python train.py --activation="relu" --fused_qkv=true --residual_init="none"
Rows from block 5 of a small image classifier, named by matrix and row number. Rows with one number within an expert belong to one neuron, the router's apart. Each number is 128 + 32 x the weight over its row's rms, rounded and kept within 0 to 255. All counts start at 0. After the name is the row's rms in percent of the matrix's.
Before each expert's rows are labels from the 100 images, of 14848, where the router gives the expert most weight on average: "responds to" is what is common among them. Only what is clearly more common there than usual is listed. The data: stained colorectal tissue patches (NCT-CRC-HE-100K). In brackets: how many of the 100, against the usual share in percent.
# router: router (model.blocks.5.mlp.router.weight, 8x128, trained with AdamW), inputs 0-127
# up: expert up (model.blocks.5.mlp.up, 8x128x128), inputs 0-127
# down: expert down (model.blocks.5.mlp.down, 8x128x128, transposed), outputs 0-127

# expert 5
responds to: tissue: debris (35 vs 11.1)
router.5 119 [178 162 128  74 169 107 116 143 117 122 117 121 178 138 140  92 179 165 118  58 110 132 112 139  91 106 144  92 151 133 132  88 166 152 170 125 159 130 126 114  97 151 103  96 164 149 156 142  77 147 102 120 116 147 104 174 145 144 152 123  71 122 133  85  48 100 121 134 124  93 167 111  64 150  95  83 158 128 204 121 152  85 193 141  76 118 131 191 191  95 148 118 126 139 169 110 145 106  86 164 172 115 128 158 124 146  84 106 108  90 134 165  94 173 176 177  75 187 160 146 120 151 115  93 134 117 128 173]
up.5 108 [144 148  89 115 141 142 121 118 146 148 169 160 107 115  81 105  95 195 127 196  84  88 105 101 198 164  95 157 101 105 107 120 141 177 120 150 131 166 124  94 161 182 129 149 106 163  76 128 139  96  88 139 165  87 134 112 149 117  56 149 133  93 101 115 139 157 142 167 117  80 127 144  95 159 128 120 145 128 130 176 106 141 198  64 172 135 204  76 149  83 146  94 138  82 136 174 136 108 160 101 159 170  95 170 147  72 132 151  99  91 110 132 142 111 120 131 109 190 180 143 148  66 163 161 135 132 118 125]
down.5 113 [133 137 147 173 113 176  83 103 186 139  97 145 172 150 209 125 126 132 111 129 137 170 125 164 176 159 105 131 106 147  97 110 124  79 137 167 116 120 126 138  87 141 114  92 128 129  85 115 141  95 147 111 163 166 150 148 129 116 149 179 139 175  63 102  94 120 170 185 115 168 160 131 131  82  61 129  66 168 151 135 122 175 107 133 173 136 125 128 182  99 113 155 126 168 118 147 133 132  85 145  90 174 159 153 133  99 200 124 174 108 188  95 127 128 117 135 152  95  32 105 112 123 168 177 159 152  79  98]
up.6 127 [132 168 150 199 195 136 109 141 105 196 107  94 117 127 197 122 165 102 202 113 119 122 113 168 120  82  87 124  85 168 132 154  71 106 153 139 123 190 139 122  82 127 111 206 157 159 141 121 111  91 131 205 115  58 144 103 120 130 107 165 115 100 121  83  84  94 134 117 133 152 145 144 152 129 132 192 121  99 125  64 121 152  71 168  98 153 134 174 129 133  88 154 160 164 127 143  66 162 127 115 104  92 110 139 122 132 155  91 113 151 187 120  99 129  74 132 140 135 138 110 131 139 153 101 129  70 106 118]
down.6 119 [ 86 100  91 149 132 120 106  66  99 107 118 141 146 143 155 136 147 113 101 154 165 146 133 194 121 156  73 138 105 125 167 133 171 119  83  99 141 132 122 111 172 119 168 175 146 144 113 120 121 102 173  97 128 225 167 122 130 130 141 139 120 132 138 136 128  96 140 149 145 107 104 122  75 122 113 125  89  54 149 166 141 124  66 124 134 185 122  82 168 119 202 201 149 104  61 113 124 167 102 150 149  63  64 110 120 157 128  91 132 142 107 106  84  92 161 171 126 129 150  93 116 106 223 121 142 173 132 149]
up.7 114 [154 118 162 147  83 106 120 147  61  86 113 137  69 129 141 108 173 168 148 111 144 124  73  91 136 110 158 148 144 131 109 122 121  86  76 111 213 127  93 113 148 108 155  96 108 204 129  69 101 190 101 141 164 133 161 128  83 120 108  85 119  60 124 105 158 144 113 107 109  47 174 125 103  96 168 101 202 139  91 176 149 137 135 110  98  79  98  88 138 139 144 131 127 128 129 157 168 172  77 144 109 135 108 165 179 157 178 144 119 130 119  64 106 147 101 146  98  73 111 103 126 159 142 139 137 134 144  91]
down.7 101 [ 72 138 174 166  42 142 133 156 174 119 152 112 128 145 115 157 144 122  84 124 161 125 151 152 199 196 103 114 112 110 169 114 148 183 116 104 138 160 172 130 107 157 157 210  76 153  95 149 131 128 147 172  77 153 104 129 101 189 122 141  69  92 174 152 117 135 112 150 111 130 174 105 129 173 119 111  93 113 130 117 119 107 117 136 127 176  75 131 144  89 154 112 131 132 140 127 137 165 164 131 117 134 148 157 148  92  97 186  44 137 105 170 166 123 163 117 143 153 108 223 121 149 129 110 164  77 142 154]

# expert 4
responds to: tissue: tumour epithelium (43 vs 14.9); tissue: cancer-associated stroma (27 vs 10.7)
router.4 075 [ 72  96  48  92 136 159 152  86 110 113  57 130 136 135 129 150 135  80 203 126  95 119 132 118 135  91 126  82 145 123 166 105 100  86  83 142  92 122 154 166 107  84 119 166 126 130 159 183 102 111 113 128  94  76 105 107 182 162 151 131 156 130 126 122 157 114 155 159 157 196 114 123  70 102 127 170 127 191 109 142 125 139 144  98  85 134 115 182 139 133 123 124 146 183 136 129 127 151 129 161 122 142 111  83  75  87 135 148 123 191 171 151 172 167 101  74 175  75 142 197 117 165 175 135 111 124 142  90]
up.5 089 [153  78 176 157  71  74 175 117 141 177 154 156 133 135 124 128 108 183  88 170 191 145 126 161 133 154 120 152 106 111 181 140 129 165 114 141 192 174 138 128  98 184 129  82 139  44 126 122  66 162 109  72 123 167 102 153  88  69 169  94  92 142 124 148 120 180 151  83 129 134 173 154 192 104 117 135 117 145 141 128  90 147 114 150 111 126  91 102  87 153 126 139 112 165 103 144 109 165 105 205  95 139 147 140 134 190 106  95 184 100 139  84 112 157 139 146 144 103 131 140 121 129 121 135 165 167 125  80]
down.5 094 [181 115 129 143 135 107 130 144 133 111  85 155 104 132 111  90 122 113 100 126 149 186  71 156 181  65 192 107 141 155 118  49 141 106 120 118 125 132 170 123 116 135 132 181  52 119 177 101 134 148  66 127 127 126  79 185 170 119 174 103  70 176  91 125 131  95 132 105 113  87 156 205 155  73 100 154 201 126 130 158 127 134 129  73 123 128 168 124 101 100 132 141  85 144 160 133 147 140 133 120 101 152 134 183 104 114 175 103 133 135 168  86  98  43 156 146 126 120 107 115 130  84  94 139 120 117 148 165]
up.6 092 [ 88 157 134 113  99 145  62 115 102 116 128 150 129 128 149 168 116 205  83 122  93 105 147  84 116 191 164  50 111 165 127 144 111 151 147  91 101 144 168 126 146  45 148 142 106 147 104 180 111 171 156  99 113 139 114 144 128  69 173 135  87 120 136 229 139  84  92  88 153 106 123 135 169  79 138 134 147 136 125  44  62  95 121 108 186 116 115 123 135 134 152 133 107 138  87 171 163 115 141 135 134  95 122  73  99 104 147 168 129 119 146 121 127  81 108 162 158 129 140 149 120 171 134 175 152  95 126 167]
down.6 093 [130 137  60  94 142 133 122 148 155 145 163 170 166 125 122 163  91 134 144 164 107 167 151 151 152  66  64  92 145 111 132 130  96 168 174 126 155 116 104 185 114 120 144 107 172 147 147 175 115 135 167 114 110 102  98 143  88  77 120 184 132 128 125 159 179  96  96 150 113 138  69 103 159  81 108 120 167  95 142 134 111 140  95 169 167  72  96 103  89  90 145 106 121 180 138 143  88 111 135 101 117 118 111  70 166  99 150 144 161 145 192 118 126 173 159 101 148 165 159 140 109 110  73 142 121  30 110  52]
up.7 107 [162 172 125 102 164 122 134 118 117 189 108 130 134 111  98 142 111 138 194 113 108 166 136 193 134 167 160 134 117 109 135 112 133 139 150 100 115 101 159 122  44 127 113 147  77 100 118 137  95 119 131 140 177 190  77 140 122 125 101 165 193 136 123 124  57 109  82 130 102  86 215 114  81  92 121 129 100 119 132 104 179 160 100  90 101 154  84 141 115  91 154 186 114 113 122 151  80 206 144 134 155 160  99 109 131 142 135 188 172 102 162 125 134 107 104 134 181 145 154 173 146 123 134  88 115 199  98 167]
down.7 107 [121 150 111 140 132  77 121 125  96  94 160 128  94  99 123 127  63 104 138  47 138 141 113 132 176 184 142 209 178 121 132 161 169 142 161 132 157 130 134 125 124  57 124 163 135 145  47 202 122 112 141 187 105 120 194 136 161 151 148 120  88  70 209 188 153  94 136 138 176 159 154 115 102 118 117  88  99 125 125 114 125 120 109 198 131 126  98 164 107 135 113 161 131 138 140 104 121 111 193 160  84 169 151 126  68 115 103 164 121 124  96 166 127 139 110  71 100 115 122 137 125 124 139 116 180 139 132 144]

# expert 0
responds to: tissue: debris (40 vs 11.1); tissue: smooth muscle (32 vs 13.3)
router.0 081 [106  82 134 136 111 201 150 130 158 119 105  66 129 116 144 150  64  64 117 143  71 147 111 118 121 113 122 151 149 117  88 125 124  92 134 150  99 172 115 142 113  76 137  93 144 159  68 140 159 127  96  88 140 171 133 191 155 146 143 181 145  65 160 159 174 127 123 173 173 212 132 112 139 131 174 172 132 142  97 157  90 117 178  87 115 121 148 167 194 109 107 101 151 145 120 157 138 124  77 137 160 149 128 104  92  96 127 115 146 166 181 128 173 102 126  76 140  74 124 155  88 106 156 106 169  90 140  72]
up.5 077 [123 159 158 154 116 102 134 123 122 160 107 159 153  97 209 127 116  92 105  97 147  98 145 159  96 113  28 199  85 152 121 177 164 122 177  79 181 124 173 140 117 130 132  94 129  96 162 123  83 107 158 117 131  63 113 110 100 124 153 125  97 198 114 156  98 126 156  90 109 123 200 160 142 113 175  73 140 152 160  78  95 114 141 107  93 130  90  92  99 133 122 114 102  97  83 106 134 108 205  99  88 136 126 158 144 173  81 131 142 110 116 150 115 101 183 122 163 188 126 138 139 164 120 112 117 110 112 166]
down.5 076 [ 92 103 125 134  94 167 105 135 120 115 131 156 126 163 194  60 111  68  81 163 100  72 100  99 118 120 115 178 185 146  68  69 141 162 129 137  67 149 144 171 104 186  94 159 107 153 122 134 142  92 195 105 114 123 166 136 111 136 126 127 106 113  90 142  91 102  98 127 131 131 103 149 172 108 155  87 149 127 219 161 149 117  85 188 145 145 144 130 123 158 132 167 126 164 135 145 165 122  76 174 128 157 102 119 137 164 137 118 107 108 209 165 154  89  85 180 112 120 153  64 135 158 149 142 150 132 134  94]
up.6 126 [ 99 118  56 161 140 171 128 109 109 143 121 145  75 135 124 118 155 169 151 116  78 139 137 201 137 128 125 227  91 123 131 153 105 127 101 187  72 166 173 141 127 146 132 109 108 187 176  91 185 110 111 188 157 123 106 121 105 112 121 165 121 118 106 112 128 114 170 135 105 168 102 141 140 141 123 167 137 185 117 106 147 165 128 190 178 128  83  79 137 102 134 171 117 112 105 153 138 172 134 131 156 132 198 164 156 110 148  83 113  91  87  88 180 132 163 100 138 135 120 106 109 153  69  69  77 101 161 129]
down.6 115 [ 96  91 186 155  79 158  99 140 124  96 140 159 100  73 122 173 183  88 145  94 184  90  95  81 120 142 119 128 162 123 149  70  81 106 132 142  70  77 104 146 190 157 145 110 156  53 133  96 149 119 202 140 100 135 103 112 148 120 113  91 171 201 155  52 203 154 186 161 135 123 132 135 129 181 168 125 109 121 148 106 103 108 125 110 136 120  92 150  90  72 141 110 103 137 147 118 133 105 149 165 120 112 113 106 149  92  86 147 137 113 107  83 117 151 129 140 120 177 142  84 143  68 121 148 102 127 123 115]
up.7 104 [143 171 131 192 147 116 200 179 125 166 139 119 138  77 111 113 115  90 103  94 141  84  92 152 121 116 130 208 124 124 111 106 179 158 113  94 141 115  75 125 138 129  82  97  94 150  81 157 123 183 143 123 156 107 128 176 121 186 112  82  91 102 119 144  75 162 182 143 132 110 104 179 169 126 150 142 127  73 147 148  72 141 123 170 176 132 131 157  89 100 150 154  95  97  88  89 141 103 100  84 120 109 129 142 113  99 102 129 157 228 115 136 180 174 176 124 158 110 167 120 126 113  73  94 101 110 130 142]
down.7 099 [115  98 147  73 136 197 126 115 111 136 151 144 128 132 157  89 129 161 130  94 112  94 118 190 107 156 145 149 155  66 143 115 127 106 172  68 123 137 147  77 111 128  89 197 148 108 115  88 132 122 103 114 148  90  94 117 123 151 163 109 116 160 149 120 184 139  78 104 163 222 191 144 112 169  97 116 189 142  84 188  86 161 170 122 146 190 142 141 125  80 118  69 174  50 110 145 117 116 131 153 145 168 113 131 141 141 157 160 119 100 186 151 148 105 165 142 119 143  85 111 127 121 155 147  98 163 175 125]

# expert 1
responds to: tissue: tumour epithelium (71 vs 14.9)
router.1 103 [102 152 131 142 147  63 129 163 113 180 146 124 103 147  84 138 134 168 145 149 151 139 101 143 117 129 140  97 143 162 134 148 182 152 123 180 115 139 146 133 120 171 157 149 142 168 106 113 110 106 136 102 121 145 143 100 123 137 162 172 134 139 132 107 130  99 169 144  78  81  98 108 179 128 157 151  58  75  94 104 111 164  42 144 147 156 100  79  93 131 170 198 137 138  86 149  81  85 203 172  58 118  85 156 178 120 174  72 196  79 116 135  93 166 124 113 140 113 122  86 100  91 130  90 153 112 106  99]
up.5 091 [146 158 186  87 157 134  99  97  81 100 153 144 147  99 120 111 112  70 204 113 136  54 129  97 168 136 104 100  99 149  75 171 136 163 127 126  98 108 101 121 125 152 140 166 201  97 105  52 108 130 123 135 118 158 186 106 155 172 126 146 123  89 102 168 162 148  78 164 116 181 136 148  89 108 101 175 113 118 123 121 141 128 106 127 154 174 149  93 106  87 101 111 137 159 152  96 156  68 165 160 136 164  97 125 112 118 125 109  76 122 183 124 100 214 141 138 123 140  92 154 177 195 126  82 136 100 119 117]
down.5 094 [148  37 168 112  79 114 119 110 193 110  78 173 134  92  90 158 125 156 145 133  91 145  98 162 146 191 101  83 135 127 153 112 174  87 129  95 166 142 117 186 146 102 133 123 107 117 103 148 142 127  69  32 133 108 141 110 152 184 112 133 124 118 182  82 115 136  91  83 170 162 163 104 130  99 188 159 140 146 141 102 166 159 124 116 135 147  69 126  68 135 102 119 120 127 103 156 138  82 160  62 118 125 106 115 134 133 169 115 110 125 105 174 153  55  99 100  97  87 167 109 120 125 101 113 148  86 147 144]
up.6 088 [ 75 124 160 121 145 131  87 121 191 166 157 162  93 141 169 120  88 153 167 215 128 136 139 105 143 138 100 107 170 163 150  97 145 118 124 118 127 107 104 141 115 148 173 163 134 102  92  69 171 138 114  82 130  98 152 122 129  95 124  49 147 157 168 121 133 198 180 144 127 135  94  93  79 112 110 100 183 185 110 105 178  99 110 106 134 104  79 161 116 131 149 114  97 144 134 123  96 109 160 111 104 130 112 157 175 113  77 148 123  81 136 106 163 159 141 160  85  57  78 181  86 119 111 180  95 110 191 130]
down.6 081 [158 118  83  79 153 122 169 111 142 112 108 120 159 178 148  96  97 160 146 145  91 146 126 190 150 116 127  99 166 127 125 137 119  94 149 153  96  91 149 144 124 147 121 148 117 110 163 191  85 141  47 143 136  89 123 141 123 162 128 171  83 137 114 176 120 178 165 112 145  65  93 189 129 104 120 154 143  76 104 138 103  81  82 139 139 187  91 154 168 114 105 163 115 104 142  88 141 173  66 129 116 112  90 152 102 160 133 174 102 160 151 158 127 181 138  77 208 181  90 151 131 139 107  85  95 171 109 183]
up.7 107 [122 139 143 114 196 123 100  98 155 145 176 114 111 145 111 125 145 142  93 103 131 128 123 165  94 137 112 107 106 174 154 136 124 115 169 170 141 138 159  65 183 115 113 166 117 123 163 140 177 168 135 130 155 115 119  66 116 141 111 169  61 135 133 168 160 176  82  77 123 124 121  50 149 110 192 108 139 149  98  70 124  82 163 158 158 132 138 117 151  90 131 107 138 157 119  93 107  75 199  85 160 173 151  80  40 140 161 105 117 185 145  52 113 131  92  93 137 105 147 125 155 133 111  76 115 109 130 102]
down.7 111 [148  76 133 161 124 120 228 155 126 192 132 142 104 140  85 111 106 163 148 145 122 133  91 110 171 119 131 118 124 102 123  35 133 130 117 103 170 106 174 157 177  88  99 157 215  81  63  85 115 117 133 100 112 157 145 126 173 121 130 144 167 140 146 124 138 117 102 122 179  99 150 136  98 139  93 190 120 118 109 144 114 190  85 130 107  90 127 124 100 117 137 146 158 184 103 120 129 127 152 145 135 170  82 140 142 196 116 144 156 151 119 130 154 162 151  86 185 147  78 111 206 153 136 119 133 111 185 157]

# expert 3
responds to: tissue: mucus (85 vs 9)
router.3 112 [ 93  79 160 180 108 144 108  70 186 133 164 133 123 135 135 150  85 119 129 126 104  94 130 134 160 173 133 184 107 100 119 105 122  89 122  95  90  80 102  94 177 120 117 145 138 107 101 123 146 183 140 127 176 115 121 130 137  94  39 131 190 132 120 159 163 173  91 141 102 190  96 181 137 121 124 135  81 119 134 163  89 169 147 155 162 105 144  76 129 179 142  86 136  81 101 164 152 171 113  55 153 150 141  68 132 109 127 196 136 182 146  84 148 116 129  99 185  88  97 162 135 115 138 160 114 144 111  93]
up.5 120 [121 104 110 157 171 163  93  99 125 123 126 117 151 104  92  95 116 150 158  60 155 157 167 149 105 189  99 131 121  95 110 138 158 212  88 104  94 122 145  77 141 181 102 126 117 168 112 102 146 136 138 126 139 116 146 155 166 158 135 151 131 135 123 169 176 130 106 130 123 127 123 123  76 161 135 135  82 117 142  51 119 145 158 116 146 192 129 166  40 110  79 135 165 112  88  49 175 139 164 133 200 156 123 150 115 100 165 115 155  79 155 134 155 129 127 116 165 147  76 121 173 172 203 169  92 116 146 121]
down.5 113 [140  75 116 125  81 147 123 136 163  77 125 106 135 176 148 148  56  38 113  94 121 134 132 120 122 177 174 122 114 101 160 142 118 153 114  85 175 131  26  75 125  89  88 120 130 138 120 112 110 101 109 122 169 130 151 123 131 142 136  96 152 147 134  95 100 149 144 126 194 145 109 101 117  82 156 117  52 144 138 152 172  60 187 165 131 106 181 149 126 129 112 133  81 176 158 130 115 159  97 165 106 146 106 172 110 125  78 127 124 170 146  98  87 149 164 101 149 131 124 106  99 139 155 184  80 169  80 150]
up.6 063 [117 147 119  73 101 135 153 174 118 148  61 176 131 111  68  91 170  78 164 148 173 121 147 128  90 153 123 112  96 144 104 164 137 147 184 124  98 107 178 131 102 159 177 158 108 110 180  90 116 120 156 155 141 188 147  67 138  87 162  95 104 142  93 128  84 112 134 102 159 170 123 186 159 172 117 107 147 199 164 189 141 124 108 139 142 155  64 128 165 103 206  90 116 155  99 170 123  89  85 124 122 104 151 172 121 157 141  74 116  99 129 141 119 152 131 194 106 127 171 122 135 163 141 172 117 114 111 137]
down.6 068 [126  87  80 128 151  86 160 142 121  87 125 138  63 176  75 163 159 114 166 119 195 145 143 135  88 151  85 118  71 126  92 130 134  55  71  74 129 171 146 100  92 123 155 171  87 143 119 122 105 162 108 187 151  83 121  66  86 168  82 149 149  94 152 153 155 135 168 157 163 120 128 173 121 134 133 120 119 118 124 150  77  86 118  82 119 117 147 106 136 117 161 169 203 113 133 110 108  71 172 136 157  93  93 148  73 132 135 131 104 142 120 105 175 124  78 119 139 101 132 139 182 187  99  93 149 141 131 155]
up.7 079 [198 147 123  64  95 121 118 170 136 183 206 143 127 109 132 163 106 170 128 150  92 118  92 123 133 117 103 123 134  87 159 117 127 190 105 130 132 178  61 116 115 142 162 108 144  90 149 102 151 176  86 185 114  67 153 125 117  72 144 106 135 162 137 133 103 126 115 108 104  70 117 137 124  99  91 101 109 162 143 116 133 175  64 129 108 205 125 121 122 122 128  63 102 200 152 119 158  76 111  95 161 140 159 146 122 148  94 103  90  83 159 147 128  79 140 151 164 173 114 113 139 198 161 126 174 126  86 116]
down.7 077 [143 116 116 109 146 145 183  77 129 114 117 130 127 101  81 150 109 150 132 170 142 104  90 132  98  94 106 121 154  84 124  91 151 102 117 169  97 153 145 163 143  99 135 143 125 136 209 110  82 107 187 138 121 178 137 139 105 106 182 172  18 135 103 125 173  94 124 126  99 150 118 145  91 176  90 199 120 137  96  87 127 137 132 135 126 132 140 115 126  79 195  66 180 118 166  99 136  79  80 139 174 161 118 146 116 103 108 130 104 183 136 144 145  77 124 170 165 138 182 140 147 158 134  82 155  53 140 108]

# expert 6
responds to: tissue: debris (41 vs 11.1); tissue: normal colon mucosa (39 vs 8.8)
router.6 100 [ 84 106 104  98 137 180 137  81 177 118  99 103 110  58 117 178 121  96 141 159 161  64 149  90 159  76 167 174 140 120 126 140 104 110 102 111 161 108 118 169 104 125 110 137 144  75 102 155 189 108  99  81 141 132 156 116 152 114  76  88 118 172 150 113 160 197 148 152 183 127 107 108 123 119  93 160 121 135 120 121  89  90 135  98 165 174 147 142 128  97  57 150 142 181 161 132 136 114  99 163 156 166 104  89 128 134  86 106 142 203 127 112 195  93 160 109 151  93 121  93 200  88 175 129 147 124 106 125]
up.5 105 [188 120 132  87  82  72 147  80 130 106 122 162 192 117 143 148 170 163 122 147 159 136 166 114 151 147 151 108 139  66 113 108 159 139 111  75 118 109  89  79 115  96 131 117  75  73 127 152  93  93 227 137 106 123 100 126 157 144 105  87 185 130 141 120 136  94 145 102 157 112 129 123 106 109 186 154 116 115 113 123 132 111 131 166 145 118 203 119 123 168 116  99  37 119 181 140 102 169 128 113 132  86 121 145 151 130  89 175 153 149 139 152 113 118  93 160  74 140 158 106 179 126  97 121  51 143 172 174]
down.5 118 [130 143 100 156 146 124 225 128 184 118 144 164 168 179 166 121 142 133  94 113 135 176  76 170 134 164 149 189 110 143 145 177 193 114 128 106 101 162 127  89 148 104  78 187  96  89 113 122 126 173  89 105 154 146 133 130 131 104 116  97 133  69 116 113  67  89 133 150 144 166  95 153  69  91 113 198  95 150  43 132 136 142 106 153 138  90 120 132 109 139 143 150 168  73 122 122 129 133 120 163 113 154 147 175 174 116 106  69 112 165 155 134 136 103 103  93  80 128  66  83 114 147 140 138 105 101 127 139]
up.6 113 [110 158  88 141 133 134 178 119 135 115 115 134 140  95  90 115 126 136  77  93 120 111 141 144 128 101 126 163 142  96  90 187 136 165 175 179 140 121 122 198 175 192 150  96 227  83 163 138 130  85  99  92 108 131 139 130 125  78  95 135 175 125 115 138 166  87 161 212 126  76 129 120 121 145  63 129 157 130 208 165 118 160 132 134 102 175 102  81 122 137 137 149 116 130 173  73 119 105 139 141  97 142 156 146 110 143 113 160 125 131  85 176 111 146  74 189 124 144 125  52 146 163 103 137 113  92 120 120]
down.6 101 [150  60 170  76  92  92 127 104 117 181 110 179 131 130 122  93  69 107  88 145 124 107 111 147 138 170 107 111 103 165 185 117 135 100 169  90 148 117 104 121 110 101  86 129 164 149 164 144 120 174 146 184 172  64 112 151  95 109 115 122 110 120 181 149 111 200 104 175 142 143 181 146 128 158 148  81  81 113 115 128 147 136 200 113 164 126 163 108 110  78  75  95 137  80 154  98 173  94 175 111 122 135 131 109  76 147 204 103  91  83 134 142 142 205 122 119 138 139 155 130 121 129 104 135 159 112 138 166]
up.7 105 [108 181 119 116 117 141 136  84 134 128 146 133 105  72 165  94 106 114 205 143  63 111 146 120 224 170 115 151 155 170 186 157 138  98 147 138 130 122 141 112 116  92  97 142  89 164 109 123 151  89 103 154 128 124 150  75  76 101  25  87 180  84 156 109 156 117 174 103 129  76 164 151 174 141 138 126 116 139  99  97 192 158 117 104 150 105  93 129  86 139  72  75 135 173 140 141 169 157 101 165 132 168  99  88 121 101 134 169 106 117 100 141 157 139 150 107 104 164 139 106 130 115 149 130 158 184 121 140]
down.7 105 [156 125 101 158 106 130 158 154 136 120  81 113  95 136 104  77 119 136 115 178 100 159 156 159  94 109 154 132  87 194  65 161 114 172 103 139  77 115 155 145 158 212 131 168 129 118 152 102 117  83 153 124  98 123 134  50 120 115  84 131 142 144  60 112 122 161 101 159 145 117 119  54 113 114 111 115 180 115 109  60 104 139 163 117 136 128 138 155 171 187 173 169 137 130 149 160 145  90 175  75  95 130 156 101 132 147 134 140  92 104 100 123  80  99 120 119 145 195 115 143 106 120 166  69 132  77 184 170]

# expert 7
responds to: tissue: smooth muscle (68 vs 13.3); tissue: debris (32 vs 11.1)
router.7 093 [143 100 128 108 115 134 140 180  86  79  73  96 183 180 164  88 119 107  93 180  87 210  81 153 129 108 152  96 146  87 123 161 168 117 105 148  98 190 124 105  94  88 191 156  98 126 123 114 118  88  85 118  93 164  94 165  92  62 163 142 127 136 142 163 110  68 129 142 142 137 104 121 128  88 176 146 116 150  72 162 156 174 150 156 159  95 172 125 111 121 183 121 180 115 134 123 102 119  95 140 133 104 190 155 158  91 114 138 129  71 147 148  88 108 158 102 117 153 149 207 108 122 127 124 140 106 150 115]
up.5 095 [110 139 127  51 120  46 187 172 145 138 134 104 154 119 149 122 103 170 113  95 133 115 109 100 190 109 157 166  91 136 110 118 195 133 196 115 151 102 161  72  76 141 139 108 145 101 143 133 106 142 169  66 102 139 129  86  93 119 164 115 120 125  78 106  94  85 130  83 155 154  71 157 146 168 136  96 195  94 129 144 108 119 141 147 173 116 102 153 206 141 119 156 145 139 142 119 164 119 192  94  93 123 106 100 140 134 138  70 108 179 180  96 102 142 130 105 103 161 189 106 154 108 143 153 134 100 157 155]
down.5 105 [144 154 132 183 105  90 178 120 140 140  84 141 174 146 160 108 132 112 132 124 179 116 161 141  88 135 119 108 159 120 175 121  97  83  38 155 145 122 159 122 133  93 148 120 116 121  87 123 145 161 110 141 128  97 104 155 131 150  93 127 139  19 129 135 118 154 149 184 165 133 192 115  49 168 131 139 157 236  88 152 184  51 143 113 127 154  91 154 116 101 139 136 126 164  94 152 124 151 108 187 147 138 139 119  92 133  95 166 113 141 107 147 106  75 125 139 182 104 136 150 136 142 119 128 156 139  66 148]
up.6 088 [127 128 103 148 120 126 101  76 126 121  67 159  99  56 122 148 138 121 109 124 147 103 182 118 139 125 114 128 125 105 159  84 176 160  90 161  54  98 140 115 126 168  61 160 117 177 192  76 153 100 249 129 134 103 143  93 115 177 127  98 150 129 185  91 113 175 152  88 112 146  86 145 111  93 180 129 160 117 110 101 110  84 127 100 114 152 166 125 117 160 170 186 113 152 151 139 130 122 141 166 199 163 153 103 139 148 164 138  90 145 125 107 131 150 153 103 163 126 128  53 124 114 133 126  90 107 145 120]
down.6 086 [134 103 110 141 123 172 109 186  78 108  78  90 161 240 111 133 160 124  97 150 126 125  90 111  99 203 160 144 107 154 151 163 125 143  44 166 150 101  48 171 125 190 145 193 127 161 118 139 119 124 116  86 122 121 164 148 114  91 138 164  93 136 146 118 129 110 117 160 198 144 127  96 111  77 134 157 108 107 125 158 104 166 113 129 147 148 123 132 100 108 104 146 116 141 124  87 179 108 105 133  63 122  90 129 200 162  84 157  82 185 152 159 138 102 121 131 133 160 134  83 117 137 131 141 131 170 106 141]
up.7 084 [106 130 140 122  48 131 128  92 169  95 117 103 102  93 198 199 154 136 105 200 138 127 141  94 120  75  78 129 106 227 108 198 129 118 127 151 145 129 115 110 116  99 146 121 124 124 134 181 137 175  99 120 147 155 143 148 163 131 187 111 107 107 176  93  82 180 128 110 137  87 131  84 129 160  93 127 109 156 147 154 114 130 113 187  42  87 119 129 131  69 108 166 155 158 108 139 184 135 147 169 117 103  74 116 127 125 104 142 111 140 104 149 121 142 122 112  86 148  97 132  89 142  98 118 206 119 124  99]
down.7 081 [135 132 194 147 152 157 109 167 102 130 133 159 159 115  71  87 133  60 154 143  65 146 149  90  94 175 145 144 101 106 135 122 121 103 104 189 136 145 163 136 154 188  93 112 126 159 122 174 109 119 152 139 110 138 158 146 118  79 120 120 164 164 176 182 124 214 169 137 157 137 118  81  74 113  71 122  61 162 114 111 152 150 144 119 120  61 127 162  94  54 117  92 107 101 160 151  59 131 181 126 120 102 123 117 124 101 152 123 134 104  98  89 162 152 125 143 138  74 116 158 126 182 174 145 121 154  85 123]